Weights of a small sound classifier.
Model: 5.52M parameters, log mel input, arch transformer, layers 12, width 192.
Rows from block 4, named by matrix and row number. Rows with one number belong to one attention dimension. Each number is 500 + 50 x the weight over its row's rms, rounded and kept within 0 to 999. All counts start at 0. Numbers have three digits each. After the name is the row's rms in percent of the matrix's.
# q: attention query, key and value (stacked) (model.blocks.4.attn.qkv.weight, 576x192, the q third), inputs 0-95
# k: attention query, key and value (stacked) (model.blocks.4.attn.qkv.weight, 576x192, the k third), inputs 0-95
q.67 105:484442512493563593475502447498508494476559560506533489490549455537548478484450464502533517489429566482441460522493416568461464543473479504465474472460539533479521552592581478592552518469520405606545541406499424553479548423421543537438444482489487463549515548504476503514464514578485507556
q.68 108:543470479451527488498507424461461508499540459431558422503423424548558630486561526547467520489437555563500459588545541448517491526510564458441459448564582522508536514611468574497413479506554565490581609403469504470491547557563445482477463519511472408443486564478484475477552477452487507463
q.69 102:533485457544506593552488485461473515486446450502449480455451455517535425541470466438491423524541425504431390504536479496476400495498470533480484470473611538419497441446438479498537517450519461464541531511515557613470477464573496449520498516515515572517587482561618474477505444451467473561
q.70 100:553544482492406451561488592538466483523431412488449544525506481526439522514523503500479468466561447498538499434512641429510563449466564473486483508555432438489538416471396548445473533557452570404461480549523561446542481545590424471526612497481557522464443535433555481495561465396514501423
q.71 117:556525453549580540537452455400507517453495565451577486504406456458535548477464541508495496539502526507406393556552507488510466582586472478516448419493548498434486503537522559555503446462578545456542593456459529532359461534520417441530390441484522535494524549570564424424502437499433510600
q.72 109:499444538541446465476569543536537463505567540539504544569589448562514543463555455562541539501399523499542553494491565488494476416471518469522480559537418413484467622436563516438502524553444490491475493478516443441583522512457499479445454482581500405489422493433378515519494550518437484366
q.73 111:482455513596563527464506470484555527482519552563514490489551516525520429518448465478538526550467478463456492498457410600467436527502392557546487574451496515469459585487571405535587519471469403556465440481529412542525487443394586546476456493511464535546563460576490519524432530614449489589
q.74 105:452506549394459494486562510576522539564531402477479511412585581513480506502503497505460477473547520572553581484490470454510600425429617460468496547524474565557569461495434474448467522549512460547478462508491476513583574512546545532460622545486456483494469487392455540547513574472609500394
q.75 106:461466558366511523528527431560491485476555452447488467387433487509557552451557519459434460491520523596538499598516411443522567537476587446409497499454574595566549483564489547509381492484592469549574539463482518564485558533534514494491499563532436499511530510507457510535519517414600510430
q.76 080:433532565490506462597605502526435652608469422538426475489454516524487489562506475480533539493535508570554380528510476481480525470521606514469434551485497463497521492473375475451457512516466588415441545561507512471543480501574516493545498509512520467494453489419540422524482535482566518413
q.77 098:497590557486445427485492533522469529578509424522461575535501464496458538482512525546486459475520497524589508468511602418532568419466606451528505516548393430531515474490455572417441547534421554435493474525482534405536476552582440470548528512519518483453388502375449455559579563465517490404
q.78 109:465441528578531523450521470459532508434573594533552526513568437546516493486469467526538561517381535431469514507456411557495423523487403529502485522451479470503453627486609489537531489479472433551486492487525425507528483485404552516439388491532495412532476479550438505480436521586415463527
q.79 103:537463461516578553503499419453490479439550585468592441494441438502570542490498521517469558502462535469426470590533446547502469604544440520441454471477597537472515560573568493581507463456590481557565560422488454537440518483447520483459406513526430471511550541597462500436465454531452495585
q.80 091:523575499530516474511449455439447507492500546491552529578322458466482555512447557583509476457495543545485424544602557461510533535582531437501452468517539470467483521555510607494486438415496572396508564503490523497389428585565390464567357499531504497440478487513507417449545480494431486533
q.81 107:492535494432447428509478505595520464523460444468508512492447548464483542479592553528428461465570473533566595489499506417538592475510584442469561517562486536590541444485467495421418480565505539463499462492466545434504511570559435527495573532484503512443478511446451560475544470396559535405
q.82 095:473501545432443487459545554567503512579503416458455548447606508573499524498513480513443446505518474577556584521493510459514575406469591472466506539555492539550567507490429505424450539581488505509507486510476487471621578545541508540428595549520510451492470505415472534552547567398568512354
q.83 091:438552594455446425512515523538491558572474439524473564470569574472468488492521517489503492495541545528611550454478474481505529390471592493525527564505423500511515469479426486433466529550450552475421433580520507464621517510568539502536540514495512489482435465417467503561486559499559496391
q.84 096:524479494481405467479510567537483503559456424531406543489599505561474471508515460531502465474523471493547550444479599435519564426439576506493502524531425466516550487467400493438510560623451527459483480553509530417587563540517472519452618498509548501510453542424507513582559555446581498369
q.85 093:472531541446415477494530564545486523528479494561392535498609550514433461478509448476524496517493468499536546410435539449502542434406553473542568545509416479531498445446433443443493552583437522476408419538566498458626552474500549518510598493506558493530454460430520532569493565483549489367
q.86 111:460431521489514563509551500520501474522564507499455488437606480588576447528469419419524492477466501520516476515467478577453442488392491527481451558481525540523552537539494447559528524486479385611504502417542435590570588395467583556413499543540458495565538480497482548535489583568521488500
q.87 098:530626469548469477530455555451479502511421491509490495560455496423373504492495567543513490520537471465471463411515571473530521517526487480554513471506426432465464447453462549487510499489416541399435484555501563476451400548545466436617508463470548554481470497538577421474506459512463484505
q.88 101:536599479557571498511418483444491514451460576483539498540335479424428484506469569471517493530528507463442424510524504481500477566564440498512518432471516495475477476523508521518524454436488538453506519481509541517370384539513484445630427483453527554485529474558585466419488442535428485604
q.89 095:533491479589521523519489475423483461434516550477548472547391371503517569490484531562501550492441539435463462562542526485469445566597410493486432464491554451418449572507567564519498469455524509471532576490521501506403423553500406433507370478526519464457472550591491457433492390504367483531
q.90 098:449559529421462478533538483552458539590509439482412527422551603509472410543455495433477444491577473606535462478484458484533561420397596496461529529516427546543560441513422465520508546515461465552514467498531509479582557471595579550523587591492511534526500438423521511580544575501640520474
q.91 094:474439449552579572473511458504532507488528536503541496490510519484575442528455484470503544503483515500459502563541414592458418548461476541480519531465522536458494605500581475566539484428500447567556477459493432558521556420467551557456403549518497481509562446538489506512492550599473473572
q.92 103:539482472530579540473447425410516472426487607492581472517442493485564563438501534524489535530443533488419426514482449531542431585583464510498480402470596530496490520606573517576490448471606526529551557426462476545394448520478493430526375441455454500469546553560471484441481421523423521623
q.93 097:496444531495584542492509417459484530431572582496585457465442460517564498491484505496489498519435543494445457569514392562501446595524447525462468453460573575480488545574611504591512451415586443556553557445505447570433514465449560472508362502526428467497532492574486515469448472573480481625
q.94 119:538525460612513536494490559478525472471449535546504511556531453459436461499504493505528481515483437412472458421482559523466421496553378539603523496478466438429460507426504463508586513496443498462444456540552525500462399482484466457569493427504574548521486501541555486448461410539394469564
q.95 112:466540537415410449538507543565500527540487432494475511472500546470460536519516525521462456461573494552556528501503587431509617423487613444502527552548447489542511436455448565421442517560471530450443479496513549438538516574594462516499557508501510500455451466402506522514549558411567497375
q.96 085:483505591487510475437548533461535506506495505514500533492590470585476561479499472544545462493391557522532499429432560463524482443450573517535545521507434462521483513519501513504442532520494545541496578410485420432598519505491462507478464471518569427523409540378401488510486550506503472399
q.97 084:499499420595506533544491458404499545503435457481504552530417408483541469562418513548504486515442469528415403554623531484429407531547524520480451493517560447392469546467462552477556470413493547404543511511501471508423447552606414474523383548512509511462537482594568441434533485495432455527
q.98 096:490430494435462528517564451548497464497633492478512459421535487531577562466515488483480504476477553527517550578498454474519546531468532473432463517541571551498558553572534518540477505505564457596556545408511460576490602462461494518409503489528443411506501544492418536491466549503557545445
q.99 097:413478563407583499558490454526464574535542511454539543436386612426518460483474532454457520486567540563445479552533361524523584519488539466467475493419508601543501450560549497560427427445513452500522504494505493567463523492513601534558444594523429533529543444542519503552498553519608483554
q.100 113:464514569437444429535550539564503538571505445485468531476507538467427542496548491537504481464538504534611576493508543423518597439497543482499493536517418477502495492429453551420425486558460519422454476568529517488545505584552461500482581520512469488481459487445457473529540512440525503374
q.101 108:482470556399423436482542481561495511548509390459479494425475558537490553482549526494448469458554494556572586515523516407537606444449605449423499503515521552566558470525461534446420531549510513498530517503494519475526580555595481521490577544515470505489471516428463529512551517417576538421
q.102 116:487505528399449454525526468553474510565537401453495510438490563487496555490571516499449505460560536571577572544499512447531610465466607469434483499520490542586562461538436531463418491526509503496493517481481550489522574545559473524455618541475447493490494539440451532512535533420598520399
q.103 100:506500476576579495487457421453520482422506615510567458551441502458487521470524550498534571540445526435450502503489403565514428565598382522552483474467531509500425537500602460563520426418525475536485495479486457563411393505424526452556402453494487521501530462581466517428423433582436496602
q.104 112:478460457560539551496503477492534508451508525542513505468550527498508391522442463456540546532483497448444473486493409603453423516463413549518484543440509498479486531469549441570573524447506399535499482493529439560495495395432580538502480504512491538572563456587527515487440494594471502615
q.105 082:461446558481465468497502529573504544569556525538541486503630604466481511462590484479483543490575505419590630473420400561546555522509447458534438525434400471556490491511493384488497479534419434550400462546547490533533554475424551496450570445439443508542486521476424531547404553551574537479
q.106 111:462432576437521535503580405527489505469625508455518458423488461567547507515500476491472490468428563535535520534514399519500514500431521493397450549475559564501548559538571500515477510470528393613562493411511422554517575459498555549419482571544443393531506509483432511493473560521552484477
q.107 106:540522438563519560502481554459512497423493566553479469528561504507516411523442470440535538575474432442421446453464557582460401545485425547577526530475468470429463512462492443556615500469489464505464489475529478504490446453460518504518468445483558528547546486579589514453452459547457477597
q.108 102:456539474547547579507483452511506516446537546504520475468462538456520413521413500477505489520510487487411474513507410560483452577449436523507502510446515558474492508528559446590544489394471409586517483467538475566452483405456569534511465544476508529550572449567579509511480527590495466663
q.109 113:557469445564520567484507530439506480460521511522482519529562422557552444558419449482516498481422477444417421486534547556456446498429440555511473498524495476423493565512567492554606528464461436535543520451523461510513510462450504510470438493535543469524495509501538463526523487578430446564
q.110 100:469478576530496404540525451535504511522533571577536508552447488421436561451622508549496578480472548437553592504493432480552562525582447439504465536442435421565446555464554498430450457516467491414445442546539511512448448580442511460511447469546466437469458478539403490488447463514466542424
q.111 115:450548579404468431507529470554487542555499420463464514465474534508489559464529522523471483457552559581590563525510494408532598430457636446460512524532452520534531469534457551440410501545490553485484504500490497467547539551582476524516524530510474477480453475402450505551532580458574488374
q.112 105:538481513547463555482549575460519459463529526537399491515666422576491507501497456468567487548418436434494519403431589520493391460432466544533554543507510462454455532421459451457582574550496440560443454481556498459546527495495524467429542417508563426558471561470514536493429433521418456493
q.113 118:532529428587436524476532614505491476500479480519420552567586381528460444537500440535529468503490430462469462457513645466436451439467474532539556535552483393423470538391426522459584568536413571438484480505517535434551480492524458481504520460525612492526462521457557486491513449483424481450
q.114 111:518500460553559548513446465459481498447504568476553481523445503477531470503471514464524488509501488443404442513492433565509428603525405514515504430453555519468480489545555451575555489428544471540521517485476514582380443440459500467540438465460506539519595518599550512455447420577472517665
q.115 096:491488492631517558452505472471531452448544540499507480526485451508568444503442471500514515520430489464461472535540468531434436524446455541545514519505504465434449569430594497545551519439487467534554478487528478535477513461427521500440430518551507460523525446549501468498468517586409453566
q.116 105:545478447593576556500484499436508480402510615486549495537425433516554482503466475477510511521439495444407437517527471531479426571569382533525486457467587474446454510502542490576551490418526490511523547427478481536406443475439503458532388480496537499490552544563531512466465413539429489616
q.117 112:476501525440547580517483416476459526485585501469505444445454488540543503504445512449500505489468555540459410532523465513514513569442556515414456453493576571513534473624529534599496484457529462602556561405514458532485541469501569514451462523474477502545512520504531496510503550539569498582
q.118 106:534470453588597558480442488448535507432480586519550464532455485488536461490478518498514530558468489470455454543504401584490386589536413566534499443474564509467457522523535450571548456431560499506531491508478482569405455458420513490518435467477501544515568496625524494482457437565435499623
q.119 130:569542454478507470516441505429499507505441468467546470533385478463480572474544564526471480512547523524498443544541573427520523527560508446494500399553558488471522460533458609482465467525549606432564570506470591508407476590570376411568498464443509533463508551522538460459544418392495511498
q.120 114:447561558508495396494468484496544557517440508536519519493472549409431543457547530557502544530498530504572597460449442439527553482574517497540545533486458487530437502442505494426441440519492556395428456613524502457487443590546511494597515469512514494483461457478452493490473488500492508432
q.121 109:502554547417425450543510507569490539570483387487430497470513583468445501514519523468480452462582472562598548470482543413488580441465598470509539526527467536534556410502406493423473545537481540474442460556519529495567531534602512523536606528501489525512465468444523514521521545420611491384
q.122 094:521506430643528530460471513474527458478453538533433529594548429515488431527448458463561499528415450456466463460540585546430417455469420521550502511520476416442433565433544503520605526445433503496485481490501483478470413460499518527486450513540603491516485467507546508517523489545408441561
q.123 107:490529534386478467499520471524451485556532455442488493445457529482490587471543557482456474454545564584542525552501518418524603478483626472425496473510512550566572446576471578492365489521570565489561536504486546473500568553580469512516535518517444482487489533457435470530533522421583493420
q.124 094:488406481425537542523505479526496502511525439460471501438540550535604479498486454463452458485512477576508487565551440552491483487417585555422489508507576578521557513540466440529483537503592498572580527444458493563554626421542569570394538551514464523547566495491501530553537545502584499513
q.125 112:461485465530417531482539602488514496526468428549389554525626511534434394565458426469514466479504417447469496456491596521449489409413487557550518584542411427451501536386432473502606571515420468481445439547532491467605505447484540533433582532528566500531508455486556494562539535516494472476
q.126 104:598539423533487532516441544430466458505435454481504518571437388512485513558466512556481447490490468513456400508544640434489482508524493513516500432588539459422519440494443587487523493480509619419535558505465560477430482540592368463541507476512591523455484543539591436464550425442424501518
q.127 098:462525493466432451506518591588520475577443398505412548469561536525472475545528457500503439462532423518599578456511562457453521413475537499514538566535421452496524483394424479406503547564421524454423453548506528427574530504582495522494625500523537517507484467440508511550517537470544497371
q.128 112:424370487538461447506524493489566520562540470534523475496471553443449387515465497412497428479490533499446506523400489529469520471500489506516505581400481463547545516511494486577557487419464526564483450463566389415450512473462481535520534516545382481493501392483531522390408567592472544560
q.129 087:469513490585471636489439489442621487458470547562448488522583426456455398454492439487569494475521513480370459486484532497401438547578468466565506451541518493447516459552511445514567536560438487477507516498537467516495501443525538408451503504486507438526497513529551570463484480507496608544
q.130 083:558432477436448416484629524558391476541607461480541458515425532541498512499539495493445502540448518455596585492446557434491577406423464428480525544473468492560524517466458537488419491444498589550472464523566499449529540588495505526590491557561489482508499411396516542467471507495482426475
q.131 097:528354494561474409553607461516515541563526451476546513469489541503499505556491488488464473468512523552516583531460461474538583491410539529452478585393497453496473552463514527531505421434514540556475499551532477486595566517448454580502492522586382478469512409422486441448439538551473446462
q.132 086:459552497505487633462423495460528492484520566534456497520532423467512386552455490456556457520470465439417405495438536487461415526518461461508514441576497516483547412536477457542550525530395504487495526423548501449413465488499541450537497436466561502527486515539526549497492466588550546582
q.133 093:444596482616423647467463499407567556419488550518482516519556458457514423499486436532536500521438477467414443546525517472415421534521487446542518427518506511458512441554464442527528486475420499471569599460544537501452492461468598465524447476483571465555568571517524505470484477493518524500
q.134 105:530485404528434447541542516489460532487618456457578420551551529469422561429549558518420609514491514483491594527463585477440492519523421498604474570453410396545486526503486481522491549458486565449524477497485463547543501533474522457552424500503505417531543449448486502369544516467501477480
k.67 107:450425512469356425527576510499510353587537380455518510480476469479441477536522515574441426421501509571484488520566476415464554487421553421536559498421581516523549487521523454405559455481510527488462472583533562591536521521521513517481494526529439564504451436465515509507554565469532489465
k.68 103:537445446432519410394454610535444377512589491509537462627464462527473412511476532533464543474485407455523533523466525419503556618532464463460540515533460490570419568423546399481458490480460511466488500592458533484556461461445587528425483509486444564383506456543399550479520484518577504516
k.69 102:425480502570404384504529531503571413515460571578485523507574447469456557445570467521586595595453506525473588426461510434438476385512542513544535524436436529544508528523575532513487460565492505530494462552462507447514488600488583494417520529571484429481496432464476536551558496546527496462
k.70 104:460533485555640538391397481448537574448493574503502482556528527564569494503453508440536563485517523404475472541426528598501363560514419567492455463608404480551427566477553483546465515558454423508525495470466482438508455500452533476526517436467486477533531554579448445518452421557429488559
k.71 112:459480496444504453385480569538451387467593576530493500602551403487468464404539476505536550574434479512549573454439488422462481538574528436482515502522465509532456511508513420509407530546509447513484472564400533474496528492469595484470485522497471456441469459492425559476547502458530516461
k.72 105:503475528536586536455446508531484463536460461465499475533442585548549453563441512481408404363560545505490443539528516557595517580468496520387504480509603533542535424545443445504457490503509484499527508533506549565490507353429475532507522455448470573458573598512531461496453478497433488554
k.73 116:468513545538412529618589446459579521576409444526459524367492546468503540550537485513484407475514542560472469446576448450487541386449539487526516515408587528424617419580471558477550423461540527567503487474567490541499554538563440508537499510545558451550490506438561507529512538494490490477
k.74 104:579540472513495521589541473481500617504460410491490469482460571507517524616481541496487484460512462420499393552565481589522536477408462570573511528504530434501505551418470563492647537432447599452498510467612485471565454475537443491550477452535520547547484479542479456513474487533499458536
k.75 100:574495415436412433527546581536398471526567441483522495555411537425433493536523551538466584480474470470487457508516481473461566485459498494548600543468452455552468596440505477463551517440472624465482456552538519464523456525520585525488475534511531532447487399493438546460505516526636502499
k.76 077:566546424580521509489446647551464513515382549508439520554473627567516557492524487510518486567507404449562501534524548469552535513544454477535575552534487375463492541429510555526490515524500598474493479456563476452495444475468482535502503468477587521552510519484460463488477507540476518504
k.77 099:522507471544593581456386518520461555439516513462490486583513506595581434487431525447447444444525478433524436550443564572576433586490404518438469447589463471529491533475472451529412546533459469507508481506442523510472477375429448516538525435398494547540552630501511440495447462550439521528
k.78 111:498485557489477495537563523512488381581479433493495512474466524470501461542465457508418368445541541576450492501584501479490584514461553416459522484417627527491599396573441428443526453490523563516489502496521518615469559424506471550479515531492482577487504552443537480545495546474485508531
k.79 103:487425515403441405450541595546442332518566500523516484548467467450440465442548499575465507502492433560508535504505475396464594518518583438518579529464559548550483469448565432479505493481508547463488483586469533518524514493487585485454484523499472521425472384486452561459537535468585469493
k.80 097:507444493470571513396447625536408414437557575542475488647546432501508446384526514492486557536482442509545577482425529439534482556599476453455518492541465482531428494488494411501385507519501456463540501567388508454467490451430597487487519473430496508461513532483452543482511464495519551504
k.81 111:592531475475582565526439489460458673409521507497480426496448540518537497501445543441521574531503506403494433528422491601510459563527398587511409514567408473474419574449497547555508530438466511466532529488497439424509455489514475493538496480509536490456519492590468498457451440519518508542
k.82 094:568488450531528479540490478495526548522479401494522453506444599563516500640467576486494467357534511422508422582513512617534514532371442570504525481519518429543473543427504514555587521466450575477510499521537492519531405429492498524509498478499456578483501498556450449483432436559494443571
k.83 090:588598461542522580567503492491510671474456467476414482475482567595565510566439520470485441500536510429510401526552515571564491510479457547520469519513509427491514539522438595532523517496480530517522483416574445460485517475523395517527516468490571536557500570485552439534441466537482495496
k.84 099:493485486542583513462498427473555619519457433477546501497458546571570527612475550491494480362519543442476407583500530629530422516417430581478452468591483457492496533503530559524544504478465487480500490464522486512537456478452450508547508453506456525528505543584468375523445453562422459561
k.85 097:517540511525510526560516423456564625509425450436500519434459536557538562561426499450519455443563532473480441560572513623514503481435464569512444484497520476478549530548465584505534524514489516531483506428549478531480528498508371533499494501492516528571506546448540450557463495540444503527
k.86 107:461464491540368425574565483498580463603425374481501519477478538483488509583538507540450475411526471539458457551574478463501575425399528490567590485408604538527548475491520507444612430468533565538464479538563563554534497518514468508467490486551454560498474457438536479561541506484511465470
k.87 097:475554544504610606490454451483484554406495613521465511516555430498587493425509420472564554589505501478490533445431527535498397480596486506491408449556391519440463526538485508504412510567526447503541497445449450433440536508491442459528501499451570401576515577455530493521487472501449570480
k.88 103:470520518485522544519470531493447487429554618529433528506573395443481487370521453468536573645459482534506570409449491457479460471622540468507461505471439540473488518544482493489384502545509428518513489481433472452451565548491537503484501519474557425525474483417537543508532514470513555450
k.89 097:484447538458563479375472584539446341478549571549532488630543443477482460380528471517484499484489481526505579478469545457496482551574528442430542480518502546544470437541543376493382506531527444532501506560390542518482502435431617510475525515472469486426525492507461564514515488490506533533
k.90 094:519535478541405499625556468491522575526421450462459534456527528490503587581536492497506479516495455434492414524548488510500525423457449534622546493447523439485515533467493600505625508473491543508469494482559502458530455582546434540476487484501516524564488505483528430502515464507505484464
k.91 099:520476526535348461589604539504512409578454430525477506471494541481468541558577486562486437514531518543482513473540430411480586441480558429558574572380637522461543433524524512473558447466567557552465502564548555551483517497508512500470483514532499570470485487448546544505541486465519517427
k.92 101:465461515412488447439488554549430356475638536480525485519476397466415426418493466520479508498462485561528552462470495405419545567563564446460491516496440498512492511504504447464457516498486477462500465540400501488511562493520562510461464535487497491467462439491463565444554532474577545477
k.93 099:514473506450367437514557582545416346561543454485492516529468436406433480468534486588424502548471438568508532483555485396482628473487603421550587536419533484538518472500504450440505495509485558481465478569501527492535535522560546519451497552508535547453472439425483562489568581456607498457
k.94 113:409530563551533554485470427438577548478457600530455529457580441503526496413475436471547500528494606559434566463463531509484419482526540532439427436497499568461551446616481530500419473576515383587501506470450481496427549520489466460509543504503532423566525557451556477550500495500427542521
k.95 114:580558445537562584493452518477473611441482507491487464578509520540559502525463542446491537541504474391516447529470496584545458525500371551541466519565474425528416563427455491531524522481480522472524506463515471455499447419469471481531484466468530550500540556558492462490430410539461526473
k.96 091:510487514537523559462502534551460467565529449451507477553469471601515417525393439511427425366465484477539451592534565576570500619449451482460448478538533438556559527535482406502530565513414499499509503511477493552525514380441490590520475446445430548520489552487499420549481497533487533581
k.97 090:481438511533549477382468612560503347482489562582497490630581446527497476424567476511533481568478462502523643416429524468484485487581487455472505542490506481513413470497542393530424466551510437517498497587401544463475490494444613464412532470507484445440493522501422545520494452527476532473
k.98 092:506454459433448424454522514524461428566538396481574455550419535461449485526519563544451525397541464487502441569553461475514563577388512483537616523486581522570482504411490454507614516477509584423477517605509583569561463458458587516474469493487419581434492395544479523457476487443573458473
k.99 094:585549434454403459606568560538420524481533459494464554476511495414461548487568498508489536599455457453509508463556432428457588427522504470618567517412499422435492517431455520462591514466518598466454494498557477478517498539579483488525468571484603535541481423480507526476512507462561498392
k.100 116:560572448549623572495429499514473610463460514505490493550460567528565473523475553456482517504550500400479410542525534627558462523457422580459482475591503432499468491487409485536511530492488529473546514441534473449502455427507494511567496475451571516526551553549462474496435461513478468564
k.101 107:575528430473495487516468516516450586499519440471507471553460566531519483543493580503449594470497453391506395590506496561522489531465425546553505498555448431538415573395489486544588520462472559446494490523520485442558401480512529508520472472473502584463516474572444480464488449501577450538
k.102 115:577523381475506478485463509523482575433531446475540468540450569507514467543480580499510553477519464406550426577497464545518510522464425528534534514553450416517394585402491524522569520465488562436494527508551475452551405483537512484548480481491484565465503435573444505458475477502568452506
k.103 097:500535580469555532557522507492467485477557591515434494452484448423475467389482452492486487565481514580478563430504512404462549508573576450446425512472466552445552398599452495498454491492513470539515515459471438509439621521572456479522528554517598433526489507413571571510542553457496521516
k.104 115:441498569521391469594583421468587512550427451496471566385513511445480553536552479510514466545498538558458515460576441452445532359473578460547546522390586554448579431561507547453577439496550527584449502475564498528482537573546439483505498538549518462533505467406560487539530546468488508445
k.105 092:531547500479501522574512371478546637456465429492472506393419559526512537553493520461506482432581558496498357540568501561527518464425516563520528456551530542429539506514413573456562528462520579501514510437602489512526553501590430469609473483482564517544517473515523454507485529491461483515
k.106 104:494475471479382456564535564536491420598462397492504507536434564454475465564520539554397493427515428528471442530580505482521603486417541441561606493425580469531497479452484471483608496473515611486473481564576556565551491506507558524447506484503480576432480459446497492507497533480566460498
k.107 109:397501556547472503528548437450578488519439532508468524439583438470471555463539418529556473560468557557469583466505477454458479417534551489508462520427542560454571462570570567472492446515539388572505504468501486538456576560480450469455488527577514411551486488427552512544534532492411516439
k.108 099:454518523490375488622603518487525469528448446508492519444549446433502558480548467522522491571474495571494532448535443406476539383507578444611544492372577533438547453507536550445551450490560527528472488521573498515480535585520475496465497547549524490550455468385563507515555539460498500430
k.109 111:405438567533416426484543506542558328603461462480532507560545463514518506550542479545485431447509539572480531482535510443480514480481528429486597475420604569519524449555575434436481443551546454559467458575507585587509520491423537509459530477531391545490511510452537475556523498489460513481
k.110 102:579539478477595569481457496531415551431507542493470520502456573475528478459454532420482496502576539521479464482509499575548512551519515514392480495557493523476498479566337453551467495506534563501549527450487458486426560417561463489575510514439607508459550558477525524481443521480471496565
k.111 118:602559448518522545516471530512406580440514453447501500576462555540545466528453572459434507470493455388549424573513528560564524567472419523538494511555472390550470557415432460517540554490424552456533490484523495453506455390489480522553481446459518590508525546519462463485460455528544500530
k.112 101:404506570531504486496497408489618452575431470491514508486511492545500494532425470516473466349547567526406525531544561613511468510404524556444502452497567556552561484582511502512509454559487428539483520475515527594479494490452475536448513508535421506528505499486559443611494498515441462568
k.113 112:409473572583570495409425479465601448530398545497525491534589498606539508521462503468560479449537557497491549492453547584531415535505479529415464469518524552535516477549561471537408471570505375551513515516479541572459484473356509523433558480482402491486541597548510449546463479523383513545
k.114 113:416501531461413466522535491474511459498557545530500502435547413426425507383561453521536548585470502588493567417464469370401523464551609459538513513453458570489518469535522542449460492540513469493472494507485516483489558618565536463472495534536516429522479450464518558515560573444541532445
k.115 095:431437571543446475535558554544502366542465467537518522505528505503509519514543456528480411441518513586481561422516481450514530455488574443479568484365648548518537381553506432469496454514548482556476499562509558629491525482436519511404545518518452537473519539413576537519492487501471488480
k.116 102:414471550467497447446491541492481357508561543519497518503553436450445466384521455531491534531436511585502601443457517417485531493574576464485530484449462553493490465558566457482422455552520440534504489562416534529478568541462574501437506543480465466456463477481490532491546554476527536496
k.117 109:467485468459387410521577588551459355570541430461527526553471433457435501518549464594443534508450401487532487543556492397469583475457528408582609503440502461517501530443563469437534503490503578454460457557525551530587487556521534508476469521538468538505446412443454516471573544471557508434
k.118 106:478459551493451425507530471511500428498550568517479518412534442436432509435538450532535479555446536617481622406456510408429524444562596460469509518441485572439543464579558528475449498526533438513476492508436485489461578578558523488436509562518496414482459464467526580481527527470541529470
k.119 120:516477473469570487383429544539427457418596600506503480588522428510487465445483513467530587548475489466558548498429494467484465554587481500455489495577405491539431547467498451528423547552465442487495503536441505423512474488460594494477506501474482452428481478559428537468504460511534540515
k.120 110:588577489488627613517454456491460625413509591514452482478476536497546474448461479416532471544522556461510490453477544592514462552551470533431392495562442450466505483531384527563490565506445477503534547426498384453430527453550431547562503497442622470545519559486516507506472481535499527577
k.121 108:539588441529526566551495453470526678470455489468453490480510540545528524532483540472531567546510479386517450548502504600523465477492403571573451504557436448498448574445481567518575546507435501472504511446532446432490468526526443491523486484494585491552519507501518448509467470520480485510
k.122 091:367454620543536533517491491490589441513452505481516488490588511546508515499493477511504423496507535535509568452469524486539451466550526492443503479441567551476567380572547490562436411558493388608537514544486527599433542487422484489452542467512472470491506609442599477525526461503405527532
k.123 105:592502400453524485463470545573422506451609493465526484584398489488478465466461533495445573493464420430543453555472504513531545561479437502522535491544441415563410582375480491499503591483478536428494483524478512460536418485480535519496439515477468587460522460530415509433486470453604470488
k.124 092:504468458508357380500546544532543441571484420489521504492471523472467539565528528523501547444488460470526481548541485453476589439419516485597565568452563492524493526418589560479633492474469556482464468569555552478579455568498545519446463492556444536479481396530432506444512488467572433480
k.125 107:433521543603499511565522441482635552564370471520521535424549548552571601581545492496533441483546543497475505502536487548526456401466493539499495466474576517444540441547517543496551478503511476565524505476576495531502473522474411456512524489541487490556510548488530387546484464496386438511
k.126 104:458459500521579492366443531523513399476553574525525483632573444538495464427518486500577558524472499490540572468422505474469427540564471489453502511554414506532418543509587449509383499597497398508479485563424526450499453507409587478451534491482411462446516526555427524492525442524484526508
k.127 099:523539502559558544520441407464605676483391485518483488482522587570569548572466524453548498463544539428475432505477521636566425486463425569479454499555504511469480487507505566562542467511522494562529542452561493473491444494476454515515530442522519478514560561532521452549461442540397448557
k.128 109:572475367429571490566448526485497486470539531589452502503474471560466486563502446431538590498448544485521471466544517506528580490498493512409433421580482454446477529484443607551496552500426470495544493502477405516425484427458546590499439434440555445410494534535508392545476452526529472555
k.129 093:597560523512549525526473457518390565494437457502474485556455505457470583531532421506542561516422523567553503428406553481564545540481559492489511430511517450425526511501516559501465557501526508451390450437528423499488519497492466489627445491551552536541468490474608453461560495495580467473
k.130 085:554477471475446473554528525476584490546577451530450501452476518571610457490474492534424433493542462429434481563629467553448520472488458498488437567587534522524444464469525496499509440525503449520575500586475504498527531439464507533441507516401443491453505534496405456620469462548421506500
k.131 097:459504427449521502538526562537574460525583508448499527434494571599528421546475508541466493416482498393477478562564546599483489463479407506468466549567471446551491505514435504511580499555410446516597582512470491471504435460487568567422474419431504516422521551570480490587451397512471479515
k.132 086:583494520451520459497508478512450503459392487571506498544484467410453627459579471492492569549502565579590540370450425434539568491534570532478507432464524539432505482512456466478420541479567487501446457489512476525465541497511449539553449575505499492522464480456532517462557552475567476484
k.133 098:551489537532490437492548436565454544450444465454508478517426526435463626492581538517474502572534501535578582420434525450556558549461486511540507505460534474471487493512504447461502494514490552523434536498538497476517530522510436536579480583577498560526471462486552536421613562439535435402
k.134 104:616514522486504562543510520503464493528584470562450456511459455479561453640425463479518436505567467445486444516528532517453542524451482438426455512599510487547514491409492532563551532464539450561488460477513450512549539363460490556451506524512457553389473494469546475517499487577496562572